Rows from block 10 of a small sound classifier, named by matrix and row number. Rows with one number belong to one channel. Each number is 500 + 50 x the weight over its row's rms, rounded and kept within 0 to 999. All counts start at 0. Numbers have three digits each. After the name is the row's rms in percent of the matrix's.
After each channel's rows are labels from the 100 clips, of 14976, where the channel reaches its highest value: "top examples" is what is common among them. Only what is clearly more common there than usual is listed. The data: acted Russian speech (Dusha). In brackets: how many of the 100, against the usual share in percent.
# convs0: first width-11 conv (model.blocks.10.convs.0.weight, 96x96x11, each kernel summed), inputs 0-47
# convs1: second width-11 conv (model.blocks.10.convs.1.weight, 96x96x11, transposed, each kernel summed), outputs 0-47

convs0.53 142:451528527464595579531458518568414427667503564492418527443581539511451609491459494422484484560517504513489538494457516463477504510389530557511439
convs1.53 140:452563537514447376480630508567535466502538523609502555511511434463418490510474612518489487563434548440440494571525451461540489465454496493479454
top examples: emotion: angry (47 vs 18.4)

convs0.73 102:537555525456553376512570463495498525492508453455508405503587542593520461461563458476462416500508415479508449493542556552497558495519504604508485
convs1.73 089:633527555503486465446533528493478470502534472512566507582463442517428474571508563516554506478501466484582507540445558492503464481427562464446541
top examples: emotion: positive (97 vs 18.6)

convs0.70 083:452451562454488516521476588510524548557489493468518420439484620397470501477457394538543494511425493501473583553492465502609497512488410526534454
convs1.70 095:546479544487554563677484497559521438584429569499489400545536496454500441471561558552434486577463479535502484506467529513463570429546447460459527
top examples: emotion: angry (99 vs 18.4)

convs0.62 077:507446448457544440488526519522433540537512489525480469387424483493504499552443544569503490508479512524480541582540482549413527512442501604554541
convs1.62 075:566455466536528517587510427562531519459408528518533429453474574540512458492514549471510464551516514495586501473440487522408560529522518465607447
top examples: emotion: positive (48 vs 18.6)

convs0.45 075:560634531562464555500431474476567535442558470459512427594521541541510421515553486498538494440498465516556576467576532518526529563491453542592473
convs1.45 080:527413421488429574453492494475537449556546539486518379493502549541523526523523461523533441475543398484505507472498592504503502470486569480516440
top examples: emotion: positive (100 vs 18.6)

convs0.22 128:472476536568585510481443487487445510523516526442495686597496425477454574484464430448440534534461473498492449561503522489447530487571500474451585
convs1.22 106:422517528505420547493346508461439552423506543480483562429411460441482533496464558430507535509453457502439520487539490488565526540532472538481572
top examples: emotion: neutral (63 vs 35.4)

convs0.40 089:488524483504598563521518489515449461571541596479431446573529516535440535533477431478478452495484488568465504460442487401418456535388522547507436
convs1.40 099:438529505502450421471574497537500440494569496559443507520445448476488518596486496510447447449466564463476516572531496428570503444449449424451540
top examples: emotion: angry (50 vs 18.4)

convs0.93 091:545486552525487474521442566477496590516542487526512515599456451492513487434500481496505498469473456504476488487513525465543463554546456600455444
convs1.93 086:523456534504521590593474517434484571555511425452515419623443556437449534531522477572551544407478432489521555549510476550541532477465500477509489
top examples: emotion: angry (81 vs 18.4)

convs0.35 060:478528529515455441477517474449457496494553494505513465513458506444536578437473434522501460462504487584459525406519500509506499584575512463496569
convs1.35 079:583370471507448498440477513487489540514591468444538387463515560527574436547548506522472448381458481443564491498414462511467460464587552438474454
top examples: emotion: positive (82 vs 18.6)

convs0.79 117:539433543476570558551527498533497593530503479544477493560491518424529584446528543533542451564480551478536520466531522510458475474563479490572544
convs1.79 108:490448505491476539535493550426474567501496429421464571440506571393542600503511531508382547469548504459505499510527412515469460513513484490537440
top examples: emotion: sad (64 vs 27.6)

convs0.13 100:508590496411490506510531482538541497593498524480399523449567541560500486527577487474480467572502482476501575580504516638577526485477533521494504
convs1.13 093:458641520478500368478485488545435448477486549536517511426512516496477423417536487553504626506488512518471467566454513449565625501460547570621503
top examples: emotion: angry (51 vs 18.4); emotion: positive (47 vs 18.6)

convs0.46 111:474484546562546579503435528483478469509492543524525647577498433530500540434494462470478519551499436477528432494493413515448510552476517533444631
convs1.46 082:529512574474481462485429529480480547458584457489424533594533442549464600553442513449521541411425439673471496552513506469516445535504486533397567
top examples: emotion: angry (42 vs 18.4); emotion: positive (42 vs 18.6)

convs0.85 090:456533510443540470533574520584590521518432509455485465459490595472524485502526466465470439485505474473439476503495509476552513492495456521481471
convs1.85 102:427499510434554401519510467556544518608498585500483491560603499496425509520534548539435464495525489429481483434472502468538545467526418453384514
top examples: emotion: angry (100 vs 18.4)

convs0.11 081:457397412478495478564510521449469540525596490467443533468489486574502454466453575508504454557540485499487505524456531479415540609472450645468466
convs1.11 081:470409491494474576552521438537504490585413538514475496561471514498488490564506438471461487497563472473557457482469546580480495453597538454461503
top examples: emotion: angry (63 vs 18.4)

convs0.0 083:528471467474521521533466532535412489527474506552440452503507423586589432456412664461453494553488505458526463492484516502434516512427541540407424
convs1.0 096:541553529492541494490434552517562482508500437525548455499518520489356518542485518428488497507473473387543454438450460523436414524483527462497395
top examples: emotion: positive (43 vs 18.6)

convs0.4 080:585543460531533435483526535457503489498506505488438546543551453495531462449467428482430464488536407469535426480530477570506570572433509555425497
convs1.4 075:513418494520500489418513450527483446498607461429504423522491490557361517537506477477607502419496507523498512540480510510504405475482479472414553
top examples: emotion: positive (84 vs 18.6)

convs0.15 071:533557516486499478482515594502499497543570518437495448503620454537490485475423518511461576608544479480572582495527468544504495498404603511520389
convs1.15 066:493477515505579507458460491551573487484486500529393528488498504629502486447502501514507584495460569407551488532465436501459489508442471603561478
top examples: emotion: positive (67 vs 18.6)

convs0.90 106:453565529482444545527535596506485583533578467464511487395541549546464522554534456534557487474492476458573622453563572551564581534480548556628475
convs1.90 087:503504444539475446550573422558494479541499611404444453425535508617518447428533412550504499498611482451558495480497553587497529456591572483564488
top examples: emotion: positive (84 vs 18.6)

convs0.49 092:456467519516608613485493492509487508524475560480439516495502464417503559492476495461540560473469474486506543456517590516436542468462546462577505
convs1.49 101:547501489467479539490559477396612505453491503475499504493496532409529556485523514502458389479505524512553521503526502531459518515474464488479510
top examples: emotion: neutral (71 vs 35.4)

convs0.52 085:571568457557475548535487541475519534511637423514477513527443475587511438512513555493569473460518363456542523508555500537508500577527397585472503
convs1.52 080:523482457575459563581502429422440518509566487440483516556489544483431512548533419524595481499535450541495462461522577521473549500515546433413543
top examples: emotion: positive (87 vs 18.6)

convs0.30 086:478515532416425449544561501500526502516468398535472505443509495513458468512569495487454503444565523588484424591523460558505518554399517536432541
convs1.30 077:425541437558470559389525371557585466580508489447524462452514577375493385456462484463607635591512490552476443454554510490482536475433526467480471
top examples: emotion: angry (87 vs 18.4)

convs0.38 076:530487472570388439446554525502479435526544480523455387383477517521518534425424505515494612429512476520494511559514486481461508545504523532478497
convs1.38 093:485458443532554506524410447501547545523428479444500472487521596402482368515426487530502538518527426502552478463491544590524521517593557430487431
top examples: emotion: sad (69 vs 27.6)

convs0.83 117:486501561477610528456547451490502419587582523444491474444488570556507468467518424423496393443504529516513533480475473444473511509385507552527520
convs1.83 113:489429475444500441449607497459523493527528548529531573462578440524448479578520499524437445453457557446489504476525465474578512435435517486501610
top examples: emotion: positive (83 vs 18.6)

convs0.88 106:457547559501506569430500517540490479499509544520370537430513527500473611379475540426493597539558439469552504459437509486483460548442522454426444
convs1.88 095:457519509522609447482527508485474515454541417496515590501490445427577598516484617415462442541474467432423532532465439519513511525499466575482464
top examples: emotion: sad (97 vs 27.6)

convs0.78 097:449516427476559383587507532495474461520485513459482473456560560501452429510439474508511421479491416491461487473473521409508565598439459558448392
convs1.78 095:436486467451462459540627437543545518564469475526485505589494526549439402546478516473516516556496440532460474429484569523535469481609449423386455
top examples: emotion: angry (98 vs 18.4)

convs0.12 088:494465539476644537510549512477500408521601488476446518454529426525445589450507495511459490473476420510574468446503642499442514519418473523498469
convs1.12 084:547486448470572464430547475471521513488551502465528548508533541530503537633525558475472456514507529479554484531495521494483441480495464452548491
top examples: emotion: positive (90 vs 18.6)

convs0.71 100:477460496405452456539461605559471632584494598517525439508502556484468538416475477562517453627502482491433504440493524406528497550425468569495468
convs1.71 103:518545533487561521627536545554525525540470529470497485542543548423449550470550584548477467550504474443449535578441470522485503485585488560516511
top examples: emotion: angry (100 vs 18.4)

convs0.65 082:519481469513510500493567538497487433463531499514406449530481572460452596454502602462548548505518509429576550443477457485500428529444458452568508
convs1.65 088:481476483499428413470515517398565563454578466459530442491467558415572509538467552520518459453461484462475472514544535471541460490439513437597447
top examples: emotion: sad (95 vs 27.6)

convs0.8 099:477466481456493409494528514457520519554524536520583475506507484565549542396489404481416472527435498442431461503480433491556469500505504543481574
convs1.8 124:510447482437428569494580509542489493566433499531509514538485546498605531566551498509387488477458473489487456418489465456528569464522599494374518
top examples: emotion: sad (75 vs 27.6)

convs0.50 075:549445528517451459552512494464495517505502583520494375418441498432504588442484541552565526470459496484491486537432538504499419525573514406577532
convs1.50 079:471519456524554457497485539452503549416431518481481473501605464508512450589430427507421481515458545607518473440519539538480499495547494480542518
top examples: emotion: positive (52 vs 18.6)

convs0.72 128:468460484488475482536504518445480628586542559494429395400528512521546541464469527580548468563435565479473600523513524450469525569501445625598442
convs1.72 129:537531468506537543587553471581507459542476549555510463574488611545463490563592507463414527529512432451497475499478451538432526490547542414533450
top examples: emotion: angry (68 vs 18.4)

convs0.55 069:461470457502434456496548489470491518586449500495624501475521525437498505559474394540457504481406492518414474443462469452483558505494526472528525
convs1.55 086:512492533456375538517499494457528462515399453484465489553467528480498515524582526459416477515453471451514467404470505466476453477533564448341539
top examples: emotion: positive (71 vs 18.6)