Weights of a small sound classifier: 3.74M parameters.
Rows from block 12 of a small sound classifier, named by matrix and row number. Rows with one number belong to one channel. Each number is 128 + 24 x the weight over its row's rms, rounded and kept within 0 to 255. All counts start at 0. Numbers have three digits each.
Before each channel's rows are labels from the 100 clips, of 14976, where the channel reaches its highest value: "strongest on" is what is common among them. Only what is clearly more common there than usual is listed. The data: acted Russian speech (Dusha).
# convs0: first width-11 conv, stride 2 (model.blocks.12.convs.0.weight, 96x96x11, each kernel summed), inputs 0-95
# convs1: second width-11 conv (model.blocks.12.convs.1.weight, 96x96x11, transposed, each kernel summed), outputs 0-95

strongest on: emotion: angry; emotion: positive
convs0.55:125090111149157118104133139102166097132093089148113117114133110125123149120123131074121061138125123122120138135112127118141113136174150112106124099112128137137077105128133171148105100124134181156133155138137185105198106154124164160123133134133152135184152109112114121162143128128133136117
convs1.55:126103122091144188121127146128097093112128119132133090093118124168097108140147142121125114117162082153125149191125152135099101112090130092159141122142137087137116146124125144155123140089135129104130114128147118132134092131116146116163064098136102121132116125064170129160139156141114132092

strongest on: emotion: positive
convs0.91:159137117105127104152132142087103109119145122123147105118131132141111116136119150186155131103131169153167142117143110142099097154156139114150140156063138127135157156138114060170123162114110063135136090119110131116119080117169101128112128121154130133113142117157132120114111121146125071122
convs1.91:126140150145106111110159135118126154169109120121125099125090155122124087141129142122131169097138079112107162097124145139120186181135131116103099096119099138126138119121096153079125108161092135135110088117117127142121131110114083135137154119153137125191101099178098110149124116129154088138

strongest on: emotion: positive
convs0.90:042152109114133149108149143148101125103106131116112105149116093126153111124135150173147120159149165148106097087113160106092125147129138171105081129113154117150119105099141126130169144096144147128108139145166077107148124165129095101129164123114128162140124111130134110130115129136169118097
convs1.90:136132155084103173131066120089119150120090143160128146116130144141117115133109092127104109107119129126102121117082115120151094157087121096136137103149132135180114124119146132133128125133130103113127150081145099109143085095158152193122088105138104125147113140135110130131108128191146160141

strongest on: emotion: sad
convs0.29:131151142115134135131116138106145083127158115154129093151171097159114137111109154115119094101103105119114165077101115146122140137129137119109115115128159086086190154153173116158153086127115178146151122129112114155125123094085111146146142159135093141112141086137124094118144146122169139140
convs1.29:076128131115132119132133176145142144149134118134117113090118111123157105087149135115112102123129132089151103105121163108160163093082116108151120130130137118108108123102137131098144109138147129079087089098117067123105126146111144117146120133125158131130118157104127155102164132220109120132

strongest on: emotion: positive
convs0.69:149160160156127121116053146136125142136219087106146156168105151118101134133135115143178144088125143126117144147147119130147112133097112107136127125115112156124168171138118142118096130123111067129171128155108116139127127130137107115149149135124116130133123117163124093125128150186132124134
convs1.69:095133202140131102112109128107101127129125163130115114151115118108126101139099099081110158130160111118137141099182128185122099155159125110139142119109136104097112158140119107129093125126156154105127167116129140153122078145136125108128108134153118113157195115142121159170142149100117105142

strongest on: emotion: sad
convs0.76:125148117148144187118075113146146107106155157119100163150137099131131116132147110097120164136134088122126157156133113098105110120087095138100119113159096142110099146155170124148147117106184173124075121166147146114100122086105146142135144088108113128095146134143125131099134119122093116139
convs1.76:126111124145147086163133087146164129131105135116145152133152090111158141140128149135135074119119122115132082123147084096160120117123126132124140139080119124146131117135121109104145100103126110161140122087123129105134108130157135118101166175102117151121114168108102144118116118180217116089

strongest on: emotion: positive
convs0.8:137125148104157136154132178118165120139164111141131157188148111124137201128138176120123135153108110126137142091145128093088113149107100122125111099139119110125155123186142090131118070113190108127128128127144128133097117103105107131138116131129081111138152119088122118102139135110123101134
convs1.8:162120106154114128124152134110179151124128113130138144126133115126195099102119134109127091088120104141142107131100124130127146108074127105154151136075133132124137147131107144150162096125120102116116130122111089123144109111149149105147192206120110136149104174093101143104146111137158134117

strongest on: emotion: sad
convs0.9:099104112159078146114111111089147138115149155156140133113100127115155115159122102105108128157112150157099132119158099131145137122210094141162186138121098105139170125126128132123133126122145164118087107133129161152121108103098088131152177099142102124117092135136115152124104150143153150120
convs1.9:094110139180126133146138140133159123148159132164084136168141138131150115160128160119130131102150112141110160133134110127101100127138114143105128169102112159119142125151095122107080115175128130130127118142146109127109143134124121154085081137144139171126078162148067150093148137131171104176

strongest on: emotion: sad
convs0.59:136081114074150163138168123105123100132094176152116117106132124151173152100123190132136095143117163123134098151092115120103109126132105139149095149137139132132099104128164131113121119142129169122148119121149126144115106114122133133092141158123140119134124080132134202103083152133104091132
convs1.59:132137143116156149139108122150115114141115142144092149132155116149131134125108137109122082159160159108122116174110133131095100080122141129145176150099099119134094101117165138141177151111170136129111140157123144112125179133100125153080111129081140105106103155112136121137149155170099186106

strongest on: emotion: positive
convs0.56:149138112093114120114111141104139114125147118137128113171169132163107113106111143141160107112104124129169112137136136105127140161152132117126142125085128096091135129219120104125145109118130055127103139110130126136131150122139097138120117138196104131151141120105103113104121168171132077102
convs1.56:140133123147086154116165142113168177144132135091130151121102128110201103139155109112159118114114103152115134080090142115162170158089112095114133107123098143117187122143090161105127125135140125110144086150182097144152122104119124127120162133123137119165126126145105114126125129112134110149

strongest on: emotion: sad
convs0.38:108114144191145169146051133126160129127150140117114131172136110128120125152134127119127168111132098149115180121126137109144106143166081130107089112135111131129137104118140127169103124133155140164098144134144142118106131096132129149113179107093120110102104107173138125071113095126122155126
convs1.38:103099130146146147123129114124128132148070146119133118143137135115119091150135162147125070112114124132103115115164080106101113112108117147090138114113101144091152127147114093057129095112125105129105125132095100125108078117135098102103126164132118177070156138119099135108131132148173131114

strongest on: emotion: positive
convs0.70:160188123115132104117105107100133127138127116134135115151154147125143118126186128131137138112127096160117113144177158150140120091099108124158143106120109194137140185149149106149121143118121163113139115194103119135159164122145126106137118141121071103107141142094132081117133124090136125125
convs1.70:142121092119177155121165127163107100126169094117141130103146125128163130086105175080120101115129140140129133078129149130179135120145114123144112099145123123165111118131173139146098187124130166151118091103098155108148091111144170129157114114162131119127115142105104144097133125090134138125

strongest on: emotion: sad
convs0.80:129079094139084162086131101108122127110119085140175132133092139095126092125110108099139137096160089113116129103110107134125150091128134139121081116140114123138117126127144115102159121155156133133115141148157095111108136154107119108167070143139159115086095108131132122139147111086180091145
convs1.80:104154130117151091139143163125121167140122126071102147109127153125089134149123118103111158136122195103113099103104148140129090087131091110109124136118121156108128109160124135077143144119111141116104115100121105101131103110085101089104128093143110062124120114141163129127122147087156146122

strongest on: emotion: neutral
convs0.40:101150123142139130127156131145099125156127151137116202150127128136107102104131081144119126140126159128107081157145106127127155136112149133133175116155161096136156128098128081076076141197150128111107133105108109094145146159095151147166150133092116102133110147141108114122118146126109122121
convs1.40:132139145188092163108101088188123128111133136131130125124128131087093143138134140135132187138123157132132167096156154150136133134176102148178145158151151135125139149148113132167124132104131141165129169187132166138119154142116161119113131150125153150132139163149114104132123146087136130157

strongest on: emotion: positive
convs0.6:155132133105135147139149138136129134111167123132096100105130132109094145086150168141135138129142136108142163140119063164133110166132144180098092137142132143156128129100088107104100121124111170124139134130155092137134115139131143122132174165091151152159117120130098142118125128164041120141
convs1.6:178108119091145099144166150133131144127115148158101130120166137137119138149126092120110131092121102132117115170083176112103127136115156098119155116134136162118121100092159111127143175163154118092124160106125096151104128193132122132111117141079142148156104151120097153129125119184114140131

strongest on: emotion: sad
convs0.34:100167125111128087115144109113125172147115147087153140096150143174136138171125075126119102145102168120120110112102147106159108114117134137196158119160118093149139140132107118097143111097121161100113108108143131122142135125140110084150165120146097106154122131110152159105130173136175144125
convs1.34:117099086170138091168140142129111101156123136129137140168142149124164138143077115141105102103159090153133119132145113105169119159170133106167088168108096120134144116127156092116082137171148133131124142120117127103167186155115136130123115124149122166162114140118103152123137168129115115142

strongest on: emotion: sad
convs0.68:172112122142129142116155114115104115124106127143132089096124150164168110108144170141111146146127129107143141152110090148107163100108124142130107120141117123138100123142153128142157132154149149151227123150099178162127128111148148121125143097097149142114116115156136172112112107124071102163
convs1.68:157110121114173121118138138142109092134160123138122163152166109135119131148122133129115063165149129104127117168149142131092155062169135136142121155123142165132073112077183116116142146119170131140116135108066139100126143139127139096108092119122139127108130118093142150124136107120143115109

strongest on: emotion: positive
convs0.15:116092136105136114123146146077133147129118109148151204126134143115095145142156092085131142113113103135091088136113104090144141123139116136154117125144155073147179132136079116091083135139172127129110143084114109113122141100091134100140140131123117127098136128099147122126135153122181145126
convs1.15:108156111147132126139107121170153098112139142093096123153128131112134149150130159119150143110128115147138122086122151130108121135129103124136143169111100186111149112177081163127102096130153088147104130142141109126089172177083100093093124141136129110095152133109132126121175143084124126169

strongest on: emotion: sad
convs0.43:113129143179113144115064154110123129113134165118089133127102139100081115105124112125123161130116092113109130128135129146115106133107127125124103133157112159130124123064182119133117142126113132170087131184148116059127102124125159127150145147080102126096122138153150127112162106144103144143
convs1.43:104100162136161110136111096143080124142151123148132096118150134106080114171134123136100134138143178112135087145171125142116099095166145126080119099133105166135100111136143140118113146131104125145144166145111131136133113132085109147107114122082160138122166149138161107130144174140184160112

strongest on: emotion: sad
convs0.16:166119139089154115102177133134141121111107164113145125115081137109116154131118201108127133159123122122165132140111105149121100110106172144143103152133148109157129111162112138150075133155108132121151125101196087127111111138148161102082134165139142151150113110124133155136123089122129142152
convs1.16:154117196116103125110151121147133102124141125199109131126120134164109117096105124129118118100161112110124146208065154135067140104121126087127122135127095124120111122103126151152162142117133138134124102139107102125114113148093116131096147109116101099131140150103145117099135123133092163125

strongest on: emotion: sad
convs0.27:115152127144136123091119117142114122116115098122114149157154127146140112125157107061119094137149107111088148104111121087144128135111133120096134071164116139140131098121191142168124139138135119143147147143153123082137177133137142140117162130093108150147142147178122152135111154164193135155
convs1.27:154127146120127124145125112127151084147093136149130143134126134155132135120111138115122094119101103118130111161166116139121128106133121135143128169097137130131086184096083119156130143160123116114110156087096140098132111177181145151123146133136125154133165164084087140096110118210123113110

strongest on: emotion: angry; emotion: positive
convs0.84:096179121123116137119169130135100163105127178154143139153122149141114118134152122122134169156176161152139125132134109096133122130110115133164138135169121128149163106117106129111113154105144125121049093118115086152116149107185138117154115123062127137128158160117156123103123120130137095121
convs1.84:179123155148117115135093103111128121103119152152113149159114107125116123100120094156151100141122112144126083141100104113148154124164125085129127136124112112175120152113106169156125134111095145095133136091139169088103129131171127160100166135136120134104112206111135101107130133131153084151

strongest on: emotion: neutral
convs0.13:118119156156115130102132110114130114166116112146117172123112106135146129092114101123135128132146113142115100141160064161132160105151155119097208135104150156120157117112137144111109115160135103122165110060103139120143110111135150140118100151086089127112123155158140144149159097092109118110
convs1.13:115121156182098122105183105177128124099160092136115129151113123132137127119157167130128117120151099126107139135137123124104079073118086179109153157140097095140138140131080152128149104111093133116132096168136146137116138138100089105110119174111146116098133139127145099133125162089118124130

strongest on: emotion: positive
convs0.32:122131108126163114116214118149107123145114151123154123080135103155113109194137086101120112153122175091129132128105165100160156125131130139171126135090116084112159132138112122121140149110107119128143146093136077123125157118128122113103156134131109171119160113140098155142114145146139109112
convs1.32:122129117151094112130134110117085136147153119140097106141153148086122135130116112116092143120119093130137125101059126125141097113157134135115139154134138083166116128175170161158126164126169129141114154133129120117123164107121156176097125101129121093157085164141110106146171078134107143154

strongest on: emotion: positive
convs0.31:122179129119123141109177119146159118150129120142133108143140136087094145129150153113100107132117157166174153146145172161116117149101168116155132138127120197176101128119136134156083106133140135127101122160112176156129161173142158118140156116150111147125138121091107100129156117131117127160
convs1.31:116124119112134177115185116134131117143140122171128144083133137126120130106108147105118132102099109123128157129106163100110092091146128122139170119130176142179134163118139152166138128108130137132098102111145138087133122126092173142108126110145145091122095166107190130152134109151166168155

strongest on: emotion: sad
convs0.24:143105164149114105083130132148085168154124124148100121099120189146125129117128135099089106139139144104112150111116105131138115116116141136145151131177132139176131091125153149131142124129084167149095110111129103109113107136141148121137156146104145128122105159198147174182087130152116132137
convs1.24:155151118135159106163114121143165089131097112145125114133112108164142145149128151137120131111170106116164123128155127148115147130121149146131096169098116088108128092096123151145115133136107117122135158114098084155119147128192140145166129143132134112081167136096061146104111126157075104118

strongest on: emotion: positive
convs0.18:125190092103159097089162132178120110147122119149139124094141135152096086160135124127114111102118165148122115125113177120112143151127140134144136126124137100132154115091150111149130141155109139095123144171131085120167148168132165124121201099130123153106138132099075121119126140147125136121
convs1.18:149091122121143193153122129122104164131138128135153116103136118115114134126112109081099133131123126151115161125119133143166116151164152107117116117165154132141156133145156154171094139142147143150104165121111165114124126095162202171142134081159127139174087143150134150152137148131144159141

strongest on: emotion: positive
convs0.20:143221138140137137077108116150111118088124107106149118163139128176104114140143112143131132116132111149147130128132197114115151121094128116169108136123089115090085166126120100122166126132109140144155139130113123113149147149122144143150161118087115134110128113095113098099151163146154114151
convs1.20:145085133142119118111162116142118112111166106073152112092125104092167134108130115104116120118110136123114100132180134122213152154159153132126140139158087127117153143113133120150099143135103158122134104132116179122198147148106118124138102116153144124165150146158132124103106100130126137144

strongest on: emotion: positive
convs0.47:137156138105079108124128126085131106126193133139103101158173091147151096108137120150161091103155110097157150159138128163130132116086162147127123124098101168131116107175118115140116134107141112117145120138124082156137160140156161150138115123114088174113134142095125125135114114164131093127
convs1.47:110155109099117136112159126146153122171135119111124111091121153144168109116120134137120124144107099134126142101130146114164053120131138118113086137153127095144123116113164140124117145125067162112139092161154133119139151076113166101138094116117138081182139125111125140104111087117077143127

strongest on: emotion: angry
convs0.58:093113114130116124119107156133121156104141167114142148094105120143117161110128097117151118157146133079107157129099130180147110142130132138153131147148139092144179114123118148063128138097105178121084118091115102115083125152138139107151105146110108094090141171127144147136126149149169095116
convs1.58:118132107145186063136094105165120108132132132112126124127121138126117126156176123164163112173150133076140121187135111118160130148144123130111125155113105144134125123131110124126139125132077142099155151114125141142126177144100094142110131162104104172093080114103114112106114175145121116128

strongest on: emotion: positive
convs0.41:164082135125166131075145138126099108110120143139105149099122138171129141154136098111100134139137124066132131121139125159146154109100148121117103122113119097100140124132136099116147153155127104117216128061083111158116143122103129114093115097111092127118158129097127117143117124129093131129
convs1.41:124109098158135126108143113119103132145149150123148114169178170085165103138114131139111119157105095128124105061157110112170145141154130147138128127136175144145152142171193115159133128128108123173136146147124121126182126109108167113114133155095150112123142117131118140143132138086121170131

strongest on: emotion: positive
convs0.78:141177155132108108155074155126135137094118117113116107183155114157103114115095129154113095123086090103131138098101115119119132096213157131141133137118139103090118088140101123120124087125119133139157124164107091159126136128115131132104108119147117127123098114171133108141123170142105107116
convs1.78:094172122099137127132130164131134194130096145116122093085130131153171106110142124134152150166156114129148143122115145139179165133083120139096093104115117123077141090098115125114152108128126130077094117147163134148126137119078134117129151147113121101134130101153106122100131132119075104111

strongest on: emotion: angry
convs0.49:159142103085087098135143122139120156161138154133108132102140112135152138158123127083128090162151121130090134147103116144128146085106157143138141133101153102131133115125122149159147116084144125108168126093080136136126095086154123127123126153136132091106125147111166121177127135099207112154
convs1.49:150123152116148086121149114136127106115116103117166125152097104136137097142085187178097126136191161109144138149114095120095095167181132147140108112154111116100100094140150159135154099157139117149141115123139129146124126157157106126127148124116080112133167108102124142113107117107089128111

strongest on: emotion: sad
convs0.54:113153139116148091117165115093123133139132110105154168133132123147155153122118100094104080149108107128096077121101108139099122137121135141133147116161123111132190105095137125141121118147098127122163139072131074134110147109108136145106126168110073123104133122122158137135133174123193122133
convs1.54:111149132129156143143142122163128059138084136115132109121141141156153137123136153141142115115146119088157154170108147123116151115126134144166111168114109138145092139125106123114140114169106142138111132183088131106106152145117103104102133170123150158117136155092110120077149134209128103122

strongest on: emotion: angry
convs0.95:139120118157119123094130110130105150193130153147096086123130155103160097137142144137138127130132111136137098134163122124115204115120132137130112135088089126139109153144137138162138097113156145133170080136132161119110100081132110149143164144131094132142120123171131103168116085072121121136
convs1.95:133141123136128134156126138149131166139093126090164179118126106121089141146141173122120116146135152183113126132170130136165110088152109159090096136153125104082136109087131119092102114135118138174109098119105100121122083090136147081118098125164141111120140136147104147119101132088154136141

strongest on: emotion: angry
convs0.77:133095119120096091139139120150100128163129110116125089078134134091101086168125117140101112140145113135116119113097129085120129118093146151134106109092138085074130147139123102104174153148099077094140118132158121112106115120093117112107087178152125158109136101098126149147144097114148138133
convs1.77:126116123088113189112134150100117157161158117118102131096123122105090134130129119082117142153085159135124126112134123144125150116121129102127148121145158186125117137189140128153137137134139124158086101106116154110136091126132175173126125082134106089132114111146175132167114098153132167150

strongest on: emotion: positive
convs0.30:174105146114099101145147153132129122153125134131137118125164137095119162131158120128145123136111099153123129169120137127128120143121187101132188133129146164134126094135144123157082096123182111163124132145138181137153129141124164153112149131157073156126082154093094130174126153108109128119
convs1.30:115119113121121185105141124161115151133128100184133104073115117115108160108133155100104153128098123098129157130113151144109147114112125101123161128156153109171138131153110144174129180079123128153103101150146148107118123122098184143124149113133137116122111143120175100166159100132151160121

strongest on: emotion: sad
convs0.36:133147142180122105134075125112119102104136137137137147191117151125119127127132117095119115130104080141101155134119122115120143106135091121086107102168123163118159133098173128140090123155149162123123141156138097104122126107121156157168158093094083116138129140149148090074134140141133130172
convs1.36:113108171150104130150122121178129100131121128105124135155144098143117118143106142140154104106161153124139085135198137139103158125153125165112137112137135149167099170134104143124168126127116117139111141089115120133119075152146092115136194143107129167104151149098121138126142143174143122082

strongest on: emotion: sad
convs0.79:135126130138111119104153133158103157148112136128141133084113122122150158151139120115098101169104122101123095119126088121149121079105131130194134145143117162130115102129102141104126118122103165117128128098096121135111095152132145094110118161149146110096095146156166212155105136139167093137
convs1.79:116135138131156099136154098169152110119097131147116128165152139188101113136130197140125111118174125104125151204124127097090104089142146169117132135134112105122108126115130126125136118116137105146113128114094104130099184140150109108111129155146113168098120115088116119093136137153095124109

strongest on: emotion: sad
convs0.73:133124133193132137155111130095165168134125125127118124165130105127104119139144113137128134122085099146132157133139152117137124123198117115104099101132109131113119093101138132169115120108159184150106155142144175113118082137104127155113175129142119125120119117172139132070108101127081130162
convs1.73:126118150144128153112111132142136116140102133134123146133121144108144101149114178140118057111193119135145139149115085128114166123116135119156073115116083116081137099129116098098106113113143109125106101146126083132097114159113119121136094147131093183097160144122106161100136141129146084123

strongest on: emotion: positive
convs0.63:139162143112104080128131116125134110101134117109132107175175163131106142132139114126165132133146068124142133140156159105157106085135156098156150123128119143088120134180141111168127132104174086126124102137099168113098140120142113126156088133154088104124133115118143099118132177103151105150
convs1.63:152124062126130142125185133129126143129124117082163139090123143120222145107124135132116099107139097118138166084146136118186152124102102113140110127105138124117139129125107138161094134141130147146105113152152111103140101120115156095131130113166106132130140126101094107137132126072124102142

strongest on: emotion: positive
convs0.83:146149129144117151127121132118105171113155155096088151087112093120113111129123120110138112136124135079131121131114108186147108154114155139134136126161139119127130084110117093141122147134105119108096139137139087129125114147147112133084199150089102088100133143123108141143126158185077173130
convs1.83:145140167116140162141114141122167142137104149161120099144131150137129107170110131159124133125159158115149137188146151090094120159167155134104092120113103089117128130121142114127150161146136120118140128126117106133162154149154080157121155153103139166190138124145133154094110125177157083120

strongest on: emotion: sad
convs0.75:101113147103127132136084126132133104140118135125163116123147102185177089138143113119124111132132113122068137104140125123139102121114122134108160115115117118152149149108173116141179131143163096071135145144157142113140125128112151126127154114091117162133118119144161162114122159127196079175
convs1.75:184083064110171106161121126136131081139110118139138147152160146153137131141119116150126127120146096107134126148132150133097127094172081125158108146098119111099111108154149099144127139168096163158118162099084136114137114117100133141114130114132119147119102142071107135127134127143116128073

strongest on: emotion: positive
convs0.88:132141144146146157120100136123147134136161148142133186124137111126120142097152154129132171131096116104125096156143090107068093149084143112127132114163120146148133087124104069095087125132185144104096157119124100152131107141147164109122157085126124101138133110127122151099134147143101094118
convs1.88:169119122135109148107112090141121112081105100145141139137146159154177094159115138128124131119116101159144130165096154103107127104127133151152174101093134113149130152156140104175154164132143137144156122120144144145161078139155146145087126172109128168148149163122117129114160081139147121100

strongest on: emotion: positive
convs0.45:154197123134111166133106103120115139140137114095151136124123124119158102120166111118147126120129156136092188130138106121160140142136150108152117076154144138147162151139128114167119150141133122148143107139147101142130142098107105132161204170146100079131121114144119122127121112167181147146
convs1.45:130107143140131134144112135116149104142114136116143154183121165138105128121096130137132131092142126169144132162183106120110164129163130119153110128112096091071134169135132118122147158150134138146101091072090116110170135154147106155125121119190129143167166117118114149115109157137159093137

strongest on: emotion: positive
convs0.62:172107142105155155125142169090130131101140112147139154122145133125087203098137151119110130129135088107135132130126119123107110130121198123142127137141106162108118101162136120100077122128160175121135120107129103150135095114134180117100125109128136166141127127071116172120108112145096117117
convs1.62:132141122135108140093150147100126165111141112176120131117136140145166127112152142098130128095117111089127144162068176121100160067101116121157164124102121133146135127131141125171169136125159116150129081150139136135162134109101140157097151131116147132147097150118089115152148131150132172079

strongest on: emotion: positive
convs0.92:095127127123130160122120103148104108111140118119122124124123152194147119095149081094136099140137106110121127118131116124158173128120118138160165094166137102118169150130123111104133121119139130104144116110093159152167145103091112121153156087106111102137121104147144132093108189130181079157
convs1.92:116076062126137141156131144152137126152129136120141113181136146117159133140121146132110127120143098154138096109172121091157149112137126133171101169114166115114141140150158099138111108159107121175139149126133097133144149146107178096109136167137179117129099166104117158141142152128141119173